Rows from block 5 of the encoder of a small masked image model, named by matrix and row number. Rows with one number belong to one neuron. Each number is 200 + 20 x the weight over its row's rms, rounded and kept within 0 to 999. All counts start at 0. After the name is the row's rms in percent of the matrix's.
After each neuron's rows are labels from the 100 images, of 14976, where the neuron reaches its highest value: "colour at peak" is the nearest of a few named colours to the mean colour under the peak. Only what is clearly more common there than usual is listed. The data: photos of plants, animals and fungi (iNaturalist).
# fc1: MLP up (encoder.blocks.5.mlp.fc1.weight, 1024x512), inputs 384-511
# fc2: MLP down (encoder.blocks.5.mlp.fc2.weight, 512x1024, transposed), outputs 384-511

fc1.489,130,214,187,205,209,149,201,205,207,206,223,198,221,200,180,178,165,206,171,197,185,170,179,223,225,191,233,152,206,227,210,208,214,210,208,205,249,205,200,220,204,234,186,224,210,215,186,198,180,192,158,173,243,203,205,180,197,211,213,198,195,173,191,217,186,191,192,200,156,249,175,196,191,189,234,198,212,200,168,168,199,206,221,179,224,202,203,201,211,186,215,187,178,153,167,223,175,214,224,222,183,223,161,191,212,209,196,218,234,213,175,205,181,228,215,176,188,164,198,183,197,204,216,179,220,175,235,174,229
fc2.489,127,151,196,210,191,186,218,178,165,203,190,219,177,229,219,189,189,190,156,207,229,201,148,214,180,192,206,182,210,224,216,177,230,192,203,225,237,194,216,186,187,219,191,212,218,177,184,196,217,194,130,198,208,190,201,219,177,208,230,200,166,185,183,157,183,180,156,198,183,187,210,240,236,211,175,194,186,203,220,197,197,192,168,175,210,173,198,190,195,205,213,177,218,190,208,204,219,204,171,192,225,228,199,188,221,212,215,219,187,202,199,180,181,178,244,201,217,203,187,189,214,249,203,188,221,180,237,198,189
colour at peak: brown

fc1.627,115,173,187,233,198,174,199,207,195,168,229,186,196,192,212,174,236,218,233,201,234,218,206,167,209,211,187,231,263,186,209,172,217,222,171,177,199,206,180,189,194,223,184,201,211,218,156,210,205,179,237,182,230,185,213,188,176,206,208,242,212,161,191,218,220,215,223,166,216,228,187,235,203,199,221,230,230,190,165,200,163,182,241,199,204,207,200,197,199,183,208,204,215,213,152,212,179,194,195,180,213,185,177,180,149,209,187,205,173,203,217,221,217,183,202,156,175,201,212,215,253,187,170,194,225,210,205,189,186
fc2.627,106,195,185,180,170,201,213,206,217,220,207,197,210,209,217,172,204,212,209,187,186,211,219,224,181,207,219,227,181,200,193,207,222,209,169,193,224,204,218,195,168,170,183,188,203,214,175,224,205,172,212,201,165,213,231,176,208,201,216,237,213,183,219,200,204,191,195,196,174,148,207,205,203,228,217,179,207,207,214,208,161,183,168,215,190,192,221,172,209,236,203,208,184,213,183,180,200,207,219,213,209,214,211,215,197,207,189,153,213,210,215,197,207,216,185,226,219,165,239,230,244,212,216,193,226,177,172,215,186
colour at peak: white

fc1.333,094,205,186,196,208,182,182,194,205,222,192,189,204,218,256,178,220,239,189,181,198,175,230,220,242,200,187,232,226,207,162,220,178,181,220,193,210,209,189,194,201,206,224,216,224,192,206,186,205,215,188,201,210,171,215,195,200,194,165,194,218,218,197,223,202,205,152,223,199,197,194,196,200,221,219,218,212,205,185,211,211,233,216,212,220,223,227,226,228,221,184,212,197,201,167,208,215,225,207,158,244,180,204,188,197,203,197,171,163,207,182,188,205,206,194,172,224,215,182,195,199,209,218,208,223,219,219,213,197
fc2.333,101,187,216,201,196,227,201,181,210,201,211,204,201,202,200,188,210,201,187,221,216,219,172,243,176,187,212,194,195,218,207,188,204,183,198,202,191,234,188,193,184,227,215,187,175,209,199,222,202,188,206,207,248,228,218,198,234,180,208,186,206,218,257,222,225,218,204,218,196,196,192,161,187,213,208,213,162,245,240,220,184,231,209,190,179,211,195,196,225,216,245,248,210,201,200,231,178,165,222,184,196,194,199,161,195,189,201,223,189,202,186,206,180,219,222,182,190,202,147,204,207,205,192,186,221,234,203,224,199
colour at peak: cyan

fc1.195,112,175,175,190,216,193,226,199,199,178,228,219,244,224,224,206,201,241,217,229,225,219,190,188,187,177,214,210,223,222,189,211,222,188,222,204,198,200,199,234,187,167,162,200,220,177,202,171,167,211,218,209,186,189,177,183,166,194,180,204,186,190,196,185,193,173,190,216,208,185,201,196,215,184,216,234,208,205,219,225,195,202,207,181,185,201,206,222,236,234,209,187,251,203,204,224,253,184,240,163,197,250,178,166,218,226,191,217,240,223,181,183,179,183,205,196,209,152,217,236,183,228,188,203,207,193,194,175,213
fc2.195,113,229,197,202,221,208,206,206,190,180,179,202,178,222,232,176,170,206,190,224,188,167,182,206,195,212,200,181,208,158,208,214,223,209,222,186,170,197,197,220,220,235,205,226,206,211,203,172,208,158,164,219,197,215,188,209,217,201,174,220,193,207,227,193,201,222,191,218,205,199,189,185,190,233,151,201,203,219,180,211,232,233,241,187,192,210,210,166,178,221,219,230,237,206,184,200,193,202,212,173,174,161,216,188,224,157,173,177,176,206,218,205,211,178,180,200,250,192,193,210,216,203,233,220,181,199,204,256,199
colour at peak: cyan

fc1.635,054,175,211,206,205,214,205,198,195,210,176,184,186,188,209,237,198,221,186,195,222,188,219,182,198,196,201,171,178,191,250,182,180,226,240,195,178,187,218,187,195,199,232,206,233,207,245,228,220,167,169,192,234,168,205,158,204,183,213,190,240,202,207,176,221,202,209,213,217,221,177,187,208,216,204,173,224,198,208,194,217,209,235,182,173,196,225,194,205,206,205,222,205,188,202,216,191,192,179,205,237,169,189,200,199,180,214,197,192,206,204,155,187,211,168,214,186,204,204,189,234,210,199,177,197,191,213,177,196
fc2.635,050,240,192,191,200,191,203,155,240,205,208,216,209,171,192,158,181,207,179,160,201,254,186,212,208,209,193,200,205,191,195,197,207,176,165,193,170,191,158,201,188,217,201,180,145,196,189,204,220,228,188,211,202,223,187,193,178,219,205,241,242,179,221,185,205,198,188,204,206,243,187,192,209,167,200,212,159,187,223,188,211,188,194,228,192,155,187,183,189,178,175,195,174,174,188,167,189,197,224,176,181,261,217,217,172,222,210,165,217,194,211,205,208,200,179,212,179,199,162,264,217,220,198,223,203,207,191,209,218
colour at peak: brown

fc1.296,128,195,233,213,218,212,239,190,207,236,242,176,192,198,219,208,212,193,178,205,185,175,189,193,202,188,205,197,235,180,221,166,207,167,183,193,185,202,218,228,200,214,162,185,230,220,214,212,210,181,240,201,230,220,207,227,189,175,196,212,205,186,190,179,224,214,214,205,239,230,179,232,219,234,197,221,221,229,179,230,210,200,213,195,181,187,243,159,189,209,205,230,203,240,170,233,167,193,201,169,209,216,161,194,199,170,189,230,180,200,214,229,183,204,190,203,192,200,189,196,194,184,197,208,188,182,245,194,188
fc2.296,121,214,206,174,219,190,215,180,213,210,183,184,195,220,241,210,195,196,221,176,215,219,216,165,169,211,159,223,203,181,238,191,213,194,175,207,193,203,214,202,198,194,193,202,209,193,187,159,197,187,174,244,186,165,187,245,224,196,185,202,231,211,217,181,186,207,206,214,199,189,235,180,222,185,204,204,172,231,210,195,209,208,221,181,244,197,179,196,226,184,189,169,215,163,202,216,186,206,176,150,228,195,200,218,204,211,194,170,221,179,201,181,206,202,203,191,180,168,224,196,225,215,212,219,181,239,172,197,221
colour at peak: pink

fc1.118,078,184,189,211,180,175,203,190,182,192,223,198,230,183,222,204,220,187,208,165,184,200,190,162,224,208,173,225,201,190,182,198,210,199,190,230,222,200,186,208,186,218,204,218,232,194,177,207,151,175,193,217,206,215,191,212,230,169,198,227,213,183,181,192,192,226,206,237,187,235,210,160,230,191,199,237,174,199,161,203,193,230,193,202,231,176,216,232,201,219,194,254,220,176,215,196,206,185,214,219,208,180,174,223,203,232,208,168,208,206,187,207,224,175,220,195,244,231,218,188,185,229,216,181,173,205,171,196,161
fc2.118,074,202,219,184,207,200,191,192,217,191,201,179,203,220,203,213,224,196,186,181,210,204,173,203,197,211,217,201,181,207,241,190,218,191,215,242,161,199,205,201,210,228,172,238,224,217,218,191,187,223,169,232,221,154,198,178,189,181,183,185,196,208,211,225,202,168,214,205,149,206,178,178,198,218,191,210,181,189,222,169,205,215,195,178,220,189,205,185,171,208,208,222,185,197,211,173,214,200,175,227,199,222,204,221,189,225,197,221,226,195,236,191,225,189,196,213,223,196,240,202,205,216,198,208,177,180,193,159,168
colour at peak: pink

fc1.57,120,209,194,233,203,213,210,173,192,215,182,199,188,211,195,210,197,186,189,216,183,199,169,197,240,195,193,216,206,206,185,197,184,216,186,257,189,207,167,191,210,158,204,196,173,215,179,200,225,223,175,216,237,210,198,209,191,192,208,190,187,221,176,229,196,216,171,157,187,183,200,209,196,234,185,189,208,194,199,210,217,201,167,220,207,156,189,210,195,204,226,188,179,222,195,194,221,195,236,230,190,205,196,192,209,214,182,207,210,173,240,201,209,196,191,222,195,214,219,180,193,183,211,242,197,221,219,242,209
fc2.57,119,231,208,207,226,203,244,237,170,234,172,154,177,179,173,200,211,212,212,190,190,198,187,173,149,206,191,199,190,205,198,219,160,186,195,191,193,235,241,199,164,210,215,186,205,193,181,217,206,206,198,196,179,189,200,198,212,213,224,185,202,182,170,202,200,204,169,218,176,195,222,198,189,213,223,203,168,204,166,196,217,198,230,148,182,200,189,230,226,202,208,177,245,205,184,201,194,163,172,178,198,173,190,249,177,197,216,183,197,196,211,178,185,239,173,196,209,199,206,187,211,170,228,190,216,190,208,228,223
colour at peak: brown

fc1.519,066,192,169,214,238,248,238,201,158,176,197,181,225,206,181,196,200,201,224,177,209,200,189,187,192,186,212,231,243,201,214,193,194,219,205,170,188,233,230,219,206,170,187,194,224,177,211,205,190,182,218,186,230,189,168,214,238,218,202,197,224,193,240,201,166,220,209,189,178,181,181,208,197,162,205,171,169,182,219,218,172,172,191,169,202,169,188,212,234,194,193,231,219,214,200,239,194,168,204,200,182,197,188,190,208,186,190,210,210,233,187,193,190,182,206,196,217,178,217,217,180,190,195,203,175,224,196,189,176
fc2.519,061,207,200,193,163,174,179,190,195,213,191,224,203,172,218,200,172,189,190,191,181,210,208,199,178,185,196,246,176,160,198,195,221,221,206,234,195,171,233,216,211,204,204,209,208,179,197,218,228,180,193,210,171,186,175,199,221,182,210,204,166,203,207,178,183,206,196,227,215,211,186,196,214,183,194,198,197,185,217,191,200,208,168,164,175,205,183,172,202,186,233,199,221,192,211,205,218,191,204,209,207,183,223,205,238,163,190,173,210,184,204,137,189,214,207,180,223,232,175,199,201,187,232,200,180,200,174,221,207
colour at peak: cyan

fc1.256,123,181,200,215,229,161,195,198,186,199,186,202,192,213,201,207,210,219,214,211,194,177,169,202,211,174,206,209,194,213,184,198,190,212,182,184,174,226,201,195,161,176,224,204,188,197,175,236,176,189,167,206,220,194,192,162,202,185,196,194,231,228,214,199,181,174,178,203,187,175,213,240,205,223,217,220,203,219,202,192,204,212,210,206,193,233,209,186,182,228,176,232,170,202,229,177,209,191,212,166,199,240,215,226,196,184,210,215,174,213,217,204,210,178,216,189,194,194,197,177,229,237,221,171,201,256,203,196,206
fc2.256,125,212,218,204,146,200,217,176,195,211,217,228,203,185,225,191,192,159,176,208,189,206,213,206,144,176,169,207,215,213,176,180,221,169,209,195,221,202,225,212,231,216,190,208,209,178,159,200,202,173,230,188,230,241,198,229,202,202,185,203,184,197,148,204,203,210,167,177,205,170,190,199,218,176,221,235,213,225,200,249,197,202,191,220,193,211,177,219,153,179,225,193,184,194,199,224,192,222,228,199,191,187,213,157,200,166,193,211,218,194,174,226,209,235,209,208,209,220,201,201,180,173,193,211,222,190,208,210,195
colour at peak: grey

fc1.533,155,163,230,213,164,201,208,233,226,177,226,216,180,197,173,184,192,207,187,206,210,179,213,194,190,182,191,163,214,210,176,200,188,205,186,174,158,181,206,184,199,173,194,189,193,190,208,189,228,203,227,211,206,175,202,194,240,212,223,202,181,213,243,189,267,204,214,177,239,201,196,193,184,209,202,208,230,179,180,212,202,201,170,214,237,177,180,198,190,213,198,189,189,215,196,178,189,195,220,226,211,197,162,200,213,218,201,200,199,217,180,215,215,199,191,227,170,218,190,167,210,176,181,231,207,160,193,175,231
fc2.533,151,207,213,203,168,214,196,238,175,198,220,198,190,186,177,184,195,195,222,200,172,166,241,164,232,196,211,204,196,189,165,209,197,191,222,191,133,170,205,212,224,197,179,228,196,198,225,181,204,183,172,197,228,188,187,219,194,192,187,180,180,187,214,187,205,187,235,216,204,214,186,231,182,222,195,205,202,197,188,186,213,196,202,188,200,191,211,212,190,232,207,186,164,182,191,196,168,185,188,186,220,201,196,176,186,203,188,168,232,205,216,172,215,182,154,194,187,226,208,208,220,219,219,174,200,203,235,179,149
colour at peak: grey

fc1.377,128,155,243,200,231,187,182,229,176,171,203,196,160,189,168,184,223,203,229,182,223,231,167,193,202,213,197,250,201,186,172,196,202,200,179,189,212,223,152,184,202,194,214,186,205,165,232,196,223,181,224,187,198,200,201,200,196,195,204,179,210,187,221,175,172,202,205,219,221,173,199,185,227,152,192,204,217,174,196,194,168,205,202,211,184,262,191,200,200,209,185,178,238,192,183,206,222,209,216,182,236,206,215,226,174,189,204,209,203,240,208,197,167,183,208,207,208,214,211,222,208,189,216,176,215,220,217,192,178
fc2.377,110,218,241,196,223,218,197,180,201,190,186,205,174,213,206,189,211,180,175,208,184,207,203,210,171,191,165,186,238,219,217,196,216,194,186,188,215,209,166,216,210,186,194,180,167,228,232,182,218,213,202,196,194,196,227,185,207,178,211,173,215,217,213,185,196,197,192,221,223,196,203,182,202,163,188,226,187,184,206,207,192,223,212,196,216,183,199,170,193,167,240,232,184,210,162,191,218,185,182,175,223,193,203,177,179,190,170,186,200,208,183,172,207,158,194,202,222,175,159,208,233,246,196,180,234,261,182,215,157
colour at peak: cyan

fc1.97,092,207,213,228,175,238,222,194,208,214,188,188,200,213,178,213,214,223,180,200,207,219,200,224,219,206,198,222,178,243,226,204,185,199,212,221,229,212,202,200,203,197,241,200,213,248,220,200,168,173,204,159,204,207,191,205,181,198,204,173,194,172,170,170,202,179,209,184,162,197,151,228,195,223,235,190,213,221,172,159,189,205,188,224,191,178,212,195,175,200,211,168,206,211,194,178,205,255,201,196,167,192,203,214,183,176,204,177,203,195,226,200,200,178,195,197,196,233,187,213,228,178,201,185,202,222,206,189,212
fc2.97,083,204,194,233,166,188,262,176,227,239,182,204,221,212,223,222,203,228,188,214,193,221,162,195,220,209,183,210,203,180,194,206,223,204,199,225,209,199,175,177,214,199,207,190,187,221,187,187,196,162,161,232,183,196,163,221,202,173,233,190,170,160,183,169,168,233,219,223,235,236,168,210,203,264,205,213,199,185,177,200,203,192,199,164,208,199,208,204,198,220,182,206,215,201,194,234,200,187,197,195,244,208,235,193,206,188,229,185,200,184,212,165,184,205,197,195,206,175,200,193,215,252,211,182,205,202,185,181,211
colour at peak: yellow

fc1.399,167,227,205,168,215,209,198,228,187,208,180,206,191,168,185,182,157,206,196,226,186,208,194,218,209,171,186,224,213,186,194,213,180,196,233,207,189,194,180,222,228,191,180,184,214,177,207,199,190,200,199,229,212,190,207,172,216,179,191,208,194,220,202,157,213,198,167,220,167,170,237,158,221,204,210,184,163,220,189,163,212,220,199,218,242,204,221,189,198,184,204,216,194,230,198,187,203,191,176,219,175,207,194,165,179,194,194,252,195,158,202,218,210,169,201,204,273,199,193,201,203,224,190,184,189,189,216,193,188
fc2.399,161,225,212,173,196,198,209,227,198,192,173,205,214,197,187,194,170,185,201,194,171,176,208,214,192,215,229,224,161,181,199,216,225,205,248,203,184,209,234,174,219,194,169,209,206,160,209,187,202,191,234,229,210,185,191,181,168,214,186,152,205,191,217,191,215,223,197,192,237,206,222,202,219,198,178,214,212,217,215,228,208,212,189,190,216,201,257,226,203,228,222,168,223,210,214,205,182,202,206,202,203,201,240,196,209,191,171,162,203,205,216,226,174,208,218,192,230,226,204,186,222,195,194,152,181,200,206,201,176
colour at peak: brown

fc1.179,133,173,207,186,217,182,205,214,191,201,202,194,188,175,201,215,230,195,161,187,194,186,223,160,221,170,200,169,199,211,195,207,237,223,178,170,191,229,203,211,221,226,187,219,242,222,243,224,203,190,191,209,191,203,173,203,154,203,214,248,197,203,151,187,223,182,197,228,180,220,208,199,211,172,201,180,186,222,193,225,196,195,218,190,203,203,221,182,191,223,208,201,205,206,219,219,187,198,196,221,206,201,212,208,197,170,200,222,205,188,210,228,214,200,194,191,183,205,178,234,223,202,171,200,189,186,223,212,204
fc2.179,123,168,206,198,204,168,220,196,206,259,161,210,175,187,197,209,233,193,192,208,215,242,199,229,186,172,159,210,199,230,202,190,212,207,206,194,194,191,228,217,209,151,190,199,211,230,183,181,217,194,243,205,194,198,237,211,201,160,175,164,190,229,195,214,223,176,195,196,186,226,221,179,200,197,226,192,171,238,211,206,210,206,210,180,196,203,213,192,233,187,174,203,186,176,204,182,177,213,186,206,206,209,226,226,221,264,231,224,194,197,182,203,217,210,212,187,211,205,199,168,183,250,211,190,251,187,202,190,181
colour at peak: pink

fc1.654,144,181,222,190,167,186,196,203,179,188,212,227,198,225,199,213,201,190,211,212,215,199,207,207,211,212,198,185,186,166,194,246,188,202,243,220,195,150,217,201,185,180,191,178,228,229,209,220,172,214,189,174,180,208,224,201,193,196,196,206,201,211,229,198,194,226,194,203,206,181,167,171,182,228,225,186,209,191,201,173,183,211,230,236,214,200,202,198,188,169,225,193,235,198,225,221,161,200,213,221,189,159,191,193,195,228,199,209,208,189,196,189,216,221,212,223,185,195,205,219,173,175,164,212,163,184,174,233,210
fc2.654,128,195,220,197,200,161,190,194,218,193,178,190,183,217,196,198,169,219,204,189,228,204,183,229,201,216,203,208,171,184,199,172,218,218,195,207,198,243,188,187,210,200,196,191,192,195,190,160,163,238,208,201,202,207,176,171,176,194,190,239,198,165,209,204,191,204,185,223,220,214,190,214,184,161,175,216,163,230,187,199,220,231,213,138,184,187,235,206,226,180,196,196,217,208,185,184,218,205,217,178,213,185,237,198,237,211,186,201,194,227,198,181,189,197,196,221,216,180,180,194,183,236,180,179,172,235,161,237,158
colour at peak: brown

fc1.215,116,153,198,180,187,189,195,248,176,202,209,198,191,197,189,181,196,194,213,169,213,215,219,190,218,186,207,205,179,193,214,217,234,190,210,200,187,171,182,207,198,203,197,187,195,188,178,250,197,186,211,251,194,213,201,240,212,206,211,212,212,174,207,191,196,188,223,192,220,182,214,212,209,181,210,216,192,221,153,188,193,212,180,206,208,171,194,220,200,209,194,205,153,197,215,165,195,223,177,229,176,217,208,197,185,209,194,195,164,195,175,177,202,219,190,205,269,190,198,183,176,210,204,237,188,200,198,205,210
fc2.215,103,199,213,189,190,199,167,196,202,205,180,195,197,209,214,213,219,202,182,188,223,183,207,200,221,187,178,183,205,188,190,227,193,195,197,230,223,191,192,203,222,232,161,177,189,192,163,230,197,191,185,236,171,188,200,179,227,185,208,179,228,210,227,196,204,183,170,189,192,242,186,179,231,171,206,212,191,197,207,209,199,235,161,191,168,209,216,205,207,220,173,175,224,213,189,211,223,221,234,199,220,161,201,220,199,201,186,220,182,159,220,202,174,192,186,232,211,216,185,172,197,196,201,202,164,224,208,193,219
colour at peak: cyan; white

fc1.43,129,184,200,202,219,186,205,211,197,180,179,218,258,212,195,195,208,191,188,195,213,220,234,208,189,213,212,201,236,221,238,228,216,204,159,166,218,181,178,170,200,178,217,188,204,203,223,188,203,168,165,187,183,179,222,229,199,165,212,185,219,202,218,191,214,222,186,191,190,197,222,184,198,173,191,198,210,211,220,179,215,181,224,218,228,229,224,184,210,175,208,175,211,200,236,246,198,198,184,212,229,222,205,201,162,199,190,177,190,207,220,218,201,170,217,226,199,169,180,232,251,198,198,176,228,187,238,186,189
fc2.43,130,171,180,190,187,174,189,201,123,223,193,203,220,222,228,213,201,193,210,186,217,213,193,207,174,192,193,207,217,173,204,183,241,173,222,204,207,166,220,211,175,164,243,189,187,192,204,204,207,184,205,181,182,192,226,207,220,221,196,178,199,197,236,175,215,171,175,197,233,197,216,206,203,208,215,198,195,198,188,197,214,207,180,197,237,167,212,215,195,183,179,161,175,208,188,169,237,188,184,197,200,221,203,174,177,154,213,214,173,178,211,199,236,209,170,198,172,203,184,204,188,251,174,214,197,204,194,187,176
colour at peak: pink

fc1.304,108,174,232,196,199,216,198,197,197,166,185,197,213,246,161,185,168,194,208,207,187,219,206,186,164,227,195,227,185,213,178,170,196,206,184,208,220,184,233,175,211,175,184,213,215,223,223,197,194,195,199,192,222,198,215,227,220,201,187,270,192,213,197,165,178,197,198,214,224,230,208,234,211,204,193,171,222,227,190,171,229,195,163,181,184,190,192,183,189,158,197,227,209,211,223,186,210,207,223,189,225,177,173,199,202,204,244,197,212,218,200,194,180,195,211,190,186,227,186,223,210,187,180,170,207,198,172,169,213
fc2.304,116,189,152,197,225,220,190,176,161,172,197,177,193,196,169,219,179,215,166,185,206,219,227,199,223,235,213,191,229,186,195,222,212,212,202,217,209,201,169,189,200,246,197,192,205,209,217,180,228,211,209,228,187,222,218,207,191,179,227,169,191,192,175,226,183,202,196,206,207,219,209,242,163,197,196,215,181,214,199,207,184,220,217,197,207,221,226,182,177,227,218,187,200,190,222,170,165,218,182,252,162,208,178,192,204,171,197,185,232,160,187,204,160,207,204,209,226,177,228,194,160,196,210,199,206,208,225,197,136
colour at peak: pink

fc1.760,059,176,193,222,229,196,194,183,218,169,171,192,164,185,221,216,212,201,200,195,214,190,183,192,215,226,192,211,209,220,221,220,200,228,176,204,226,227,201,204,218,227,200,177,201,193,158,208,224,219,213,201,202,218,179,215,173,213,207,219,197,183,209,195,177,199,184,216,186,164,217,207,216,224,177,198,178,207,220,196,200,203,224,226,196,216,185,176,225,206,200,217,192,204,195,211,193,197,223,211,205,224,188,180,215,173,212,200,175,162,209,195,210,175,214,217,190,190,195,153,195,192,205,218,195,196,187,209,178
fc2.760,067,178,193,202,234,159,195,213,173,184,173,223,167,217,142,171,207,186,204,175,219,177,206,227,161,206,182,179,204,226,190,233,227,200,223,234,164,183,209,204,236,188,199,213,231,193,204,188,223,185,201,188,208,192,226,199,153,182,177,199,185,210,217,248,186,206,190,241,197,216,205,188,208,240,174,193,178,211,202,232,196,217,189,176,199,189,192,206,222,179,231,170,216,181,186,179,212,190,184,161,193,201,188,196,209,195,201,214,162,220,186,227,196,200,183,189,206,201,201,186,204,196,169,183,216,211,205,213,227
colour at peak: pink

fc1.707,109,185,193,177,204,199,216,206,171,192,193,203,218,215,228,203,209,207,242,193,184,168,179,195,217,205,196,203,211,235,209,212,204,220,197,198,203,187,199,223,156,160,246,176,168,187,171,196,211,213,224,192,199,217,205,197,159,216,198,213,156,204,182,195,201,179,188,184,193,178,210,210,220,196,237,216,182,195,172,212,200,196,187,197,204,191,214,220,202,198,199,210,205,227,187,206,208,229,190,203,158,196,234,160,186,198,166,207,166,206,195,221,144,211,185,187,204,206,235,197,217,155,207,230,214,216,201,187,194
fc2.707,111,210,202,213,182,214,210,204,194,201,192,175,224,179,195,217,186,201,216,199,226,206,175,162,209,232,163,224,198,237,199,188,196,201,185,203,201,204,227,193,222,176,162,189,213,221,221,201,213,207,203,195,150,178,192,221,210,174,205,183,223,222,201,231,195,229,187,197,191,193,185,215,157,202,229,181,192,218,216,245,187,230,164,181,229,196,225,191,175,218,231,168,208,214,189,223,220,194,199,205,195,200,196,225,234,182,194,191,220,235,235,234,199,178,188,230,191,202,184,174,238,211,225,211,165,226,181,193,200
colour at peak: white

fc1.746,128,186,190,232,190,177,180,184,208,210,211,208,256,214,220,178,225,232,190,210,200,182,188,191,172,205,175,214,178,215,239,235,210,210,222,203,190,215,183,205,186,198,212,202,215,180,204,204,180,209,184,224,200,184,216,207,197,232,211,211,183,194,186,193,176,185,172,188,215,202,236,227,229,233,200,248,182,195,218,182,219,194,241,244,196,182,200,192,183,212,231,197,219,170,243,214,185,233,245,218,220,205,193,196,193,221,211,182,202,196,194,221,248,198,200,182,216,197,209,171,194,186,224,186,195,178,187,214,225
fc2.746,115,182,212,204,214,173,212,197,158,244,204,239,233,211,188,185,223,238,207,221,215,210,168,202,143,202,236,194,220,190,217,208,197,242,207,182,214,196,212,179,192,192,227,226,195,190,212,210,187,205,190,178,206,205,188,191,200,187,198,228,203,174,188,177,178,200,204,200,183,197,229,229,211,240,195,218,206,178,229,183,222,172,201,196,205,235,203,209,198,221,148,166,183,197,186,239,192,199,212,234,202,189,179,212,188,199,207,220,176,162,207,197,220,209,219,173,190,191,207,201,218,198,173,181,184,210,189,213,129
colour at peak: yellow

fc1.235,132,187,188,210,212,216,189,185,229,198,198,223,203,206,169,218,182,248,181,222,206,206,237,203,213,201,213,227,181,181,236,237,186,221,204,196,192,198,178,196,206,222,215,192,168,231,198,190,188,154,205,172,168,210,221,179,179,183,200,204,214,187,206,178,188,202,209,194,207,230,221,211,186,183,189,190,237,200,184,190,205,180,226,163,192,180,205,192,230,192,185,226,206,230,213,218,239,233,212,189,211,181,177,164,206,236,219,263,195,193,176,217,192,184,205,202,217,226,208,210,202,173,199,212,181,177,231,212,219
fc2.235,129,177,190,205,157,182,256,193,203,200,146,209,196,265,197,207,252,176,187,217,214,165,200,171,177,215,146,192,172,207,218,202,205,167,165,200,175,203,214,179,197,212,220,214,218,189,240,211,194,191,211,189,178,203,175,183,205,226,204,187,206,193,208,204,177,206,205,207,215,216,195,185,196,201,211,233,174,218,186,227,207,184,205,235,178,203,208,215,168,197,195,191,206,219,192,180,211,174,227,195,237,185,178,186,193,184,190,185,204,213,222,212,189,186,221,199,234,183,212,204,191,232,234,217,179,193,180,210,213
colour at peak: grey

fc1.653,055,222,189,203,192,177,188,173,206,213,168,191,195,194,179,234,186,204,190,221,210,178,177,238,192,208,175,203,208,203,187,236,195,240,173,202,219,216,208,231,195,191,192,181,184,210,217,198,204,200,193,169,232,162,214,180,206,217,168,218,179,137,194,179,212,194,204,239,223,209,179,225,188,229,226,213,193,218,159,163,188,209,190,197,169,199,218,223,195,193,214,224,196,201,201,166,179,222,188,200,207,193,217,209,228,205,220,197,190,162,198,178,163,194,208,187,234,184,183,220,175,202,196,230,216,211,194,212,228
fc2.653,057,205,198,168,215,212,176,200,209,184,219,197,185,207,216,200,210,177,204,193,195,232,168,230,178,208,183,234,209,198,175,206,195,207,192,191,175,185,219,205,182,225,206,195,184,211,191,199,190,156,197,215,167,263,211,165,230,180,224,211,159,203,216,184,198,247,193,194,189,188,214,174,220,191,199,189,170,181,204,214,236,200,194,180,233,157,179,222,196,236,191,222,187,228,194,178,189,173,170,218,171,190,173,235,211,216,191,208,198,180,192,186,177,207,170,207,170,196,191,208,203,218,229,201,222,208,224,189,215
colour at peak: yellow

fc1.283,139,206,189,239,216,202,200,243,197,184,190,206,192,242,197,187,207,240,200,227,231,192,211,203,192,208,237,197,226,171,176,171,199,210,228,182,212,208,207,187,188,180,166,178,238,184,195,190,212,189,206,177,201,202,165,222,174,193,188,257,216,207,214,165,220,205,173,216,235,198,222,209,188,204,192,180,174,212,210,193,187,190,206,222,180,189,228,205,181,194,190,205,209,250,141,184,219,182,184,212,204,188,185,200,228,161,186,209,211,199,187,241,184,174,197,195,193,201,199,169,242,184,181,218,185,173,184,200,199
fc2.283,132,175,209,196,232,216,183,195,217,211,176,179,164,197,193,231,203,204,211,197,192,208,169,201,171,190,188,198,213,184,200,159,201,176,202,182,189,184,212,231,176,163,209,196,199,241,168,212,208,208,209,198,172,207,222,222,177,201,211,209,200,211,218,163,163,224,150,210,164,161,234,208,188,195,201,214,175,199,202,184,197,202,234,234,204,194,219,171,186,187,193,228,221,185,199,169,218,173,194,228,168,203,209,188,208,214,235,191,212,215,174,218,195,226,202,222,201,191,205,166,176,191,167,201,170,189,147,230,159
colour at peak: pink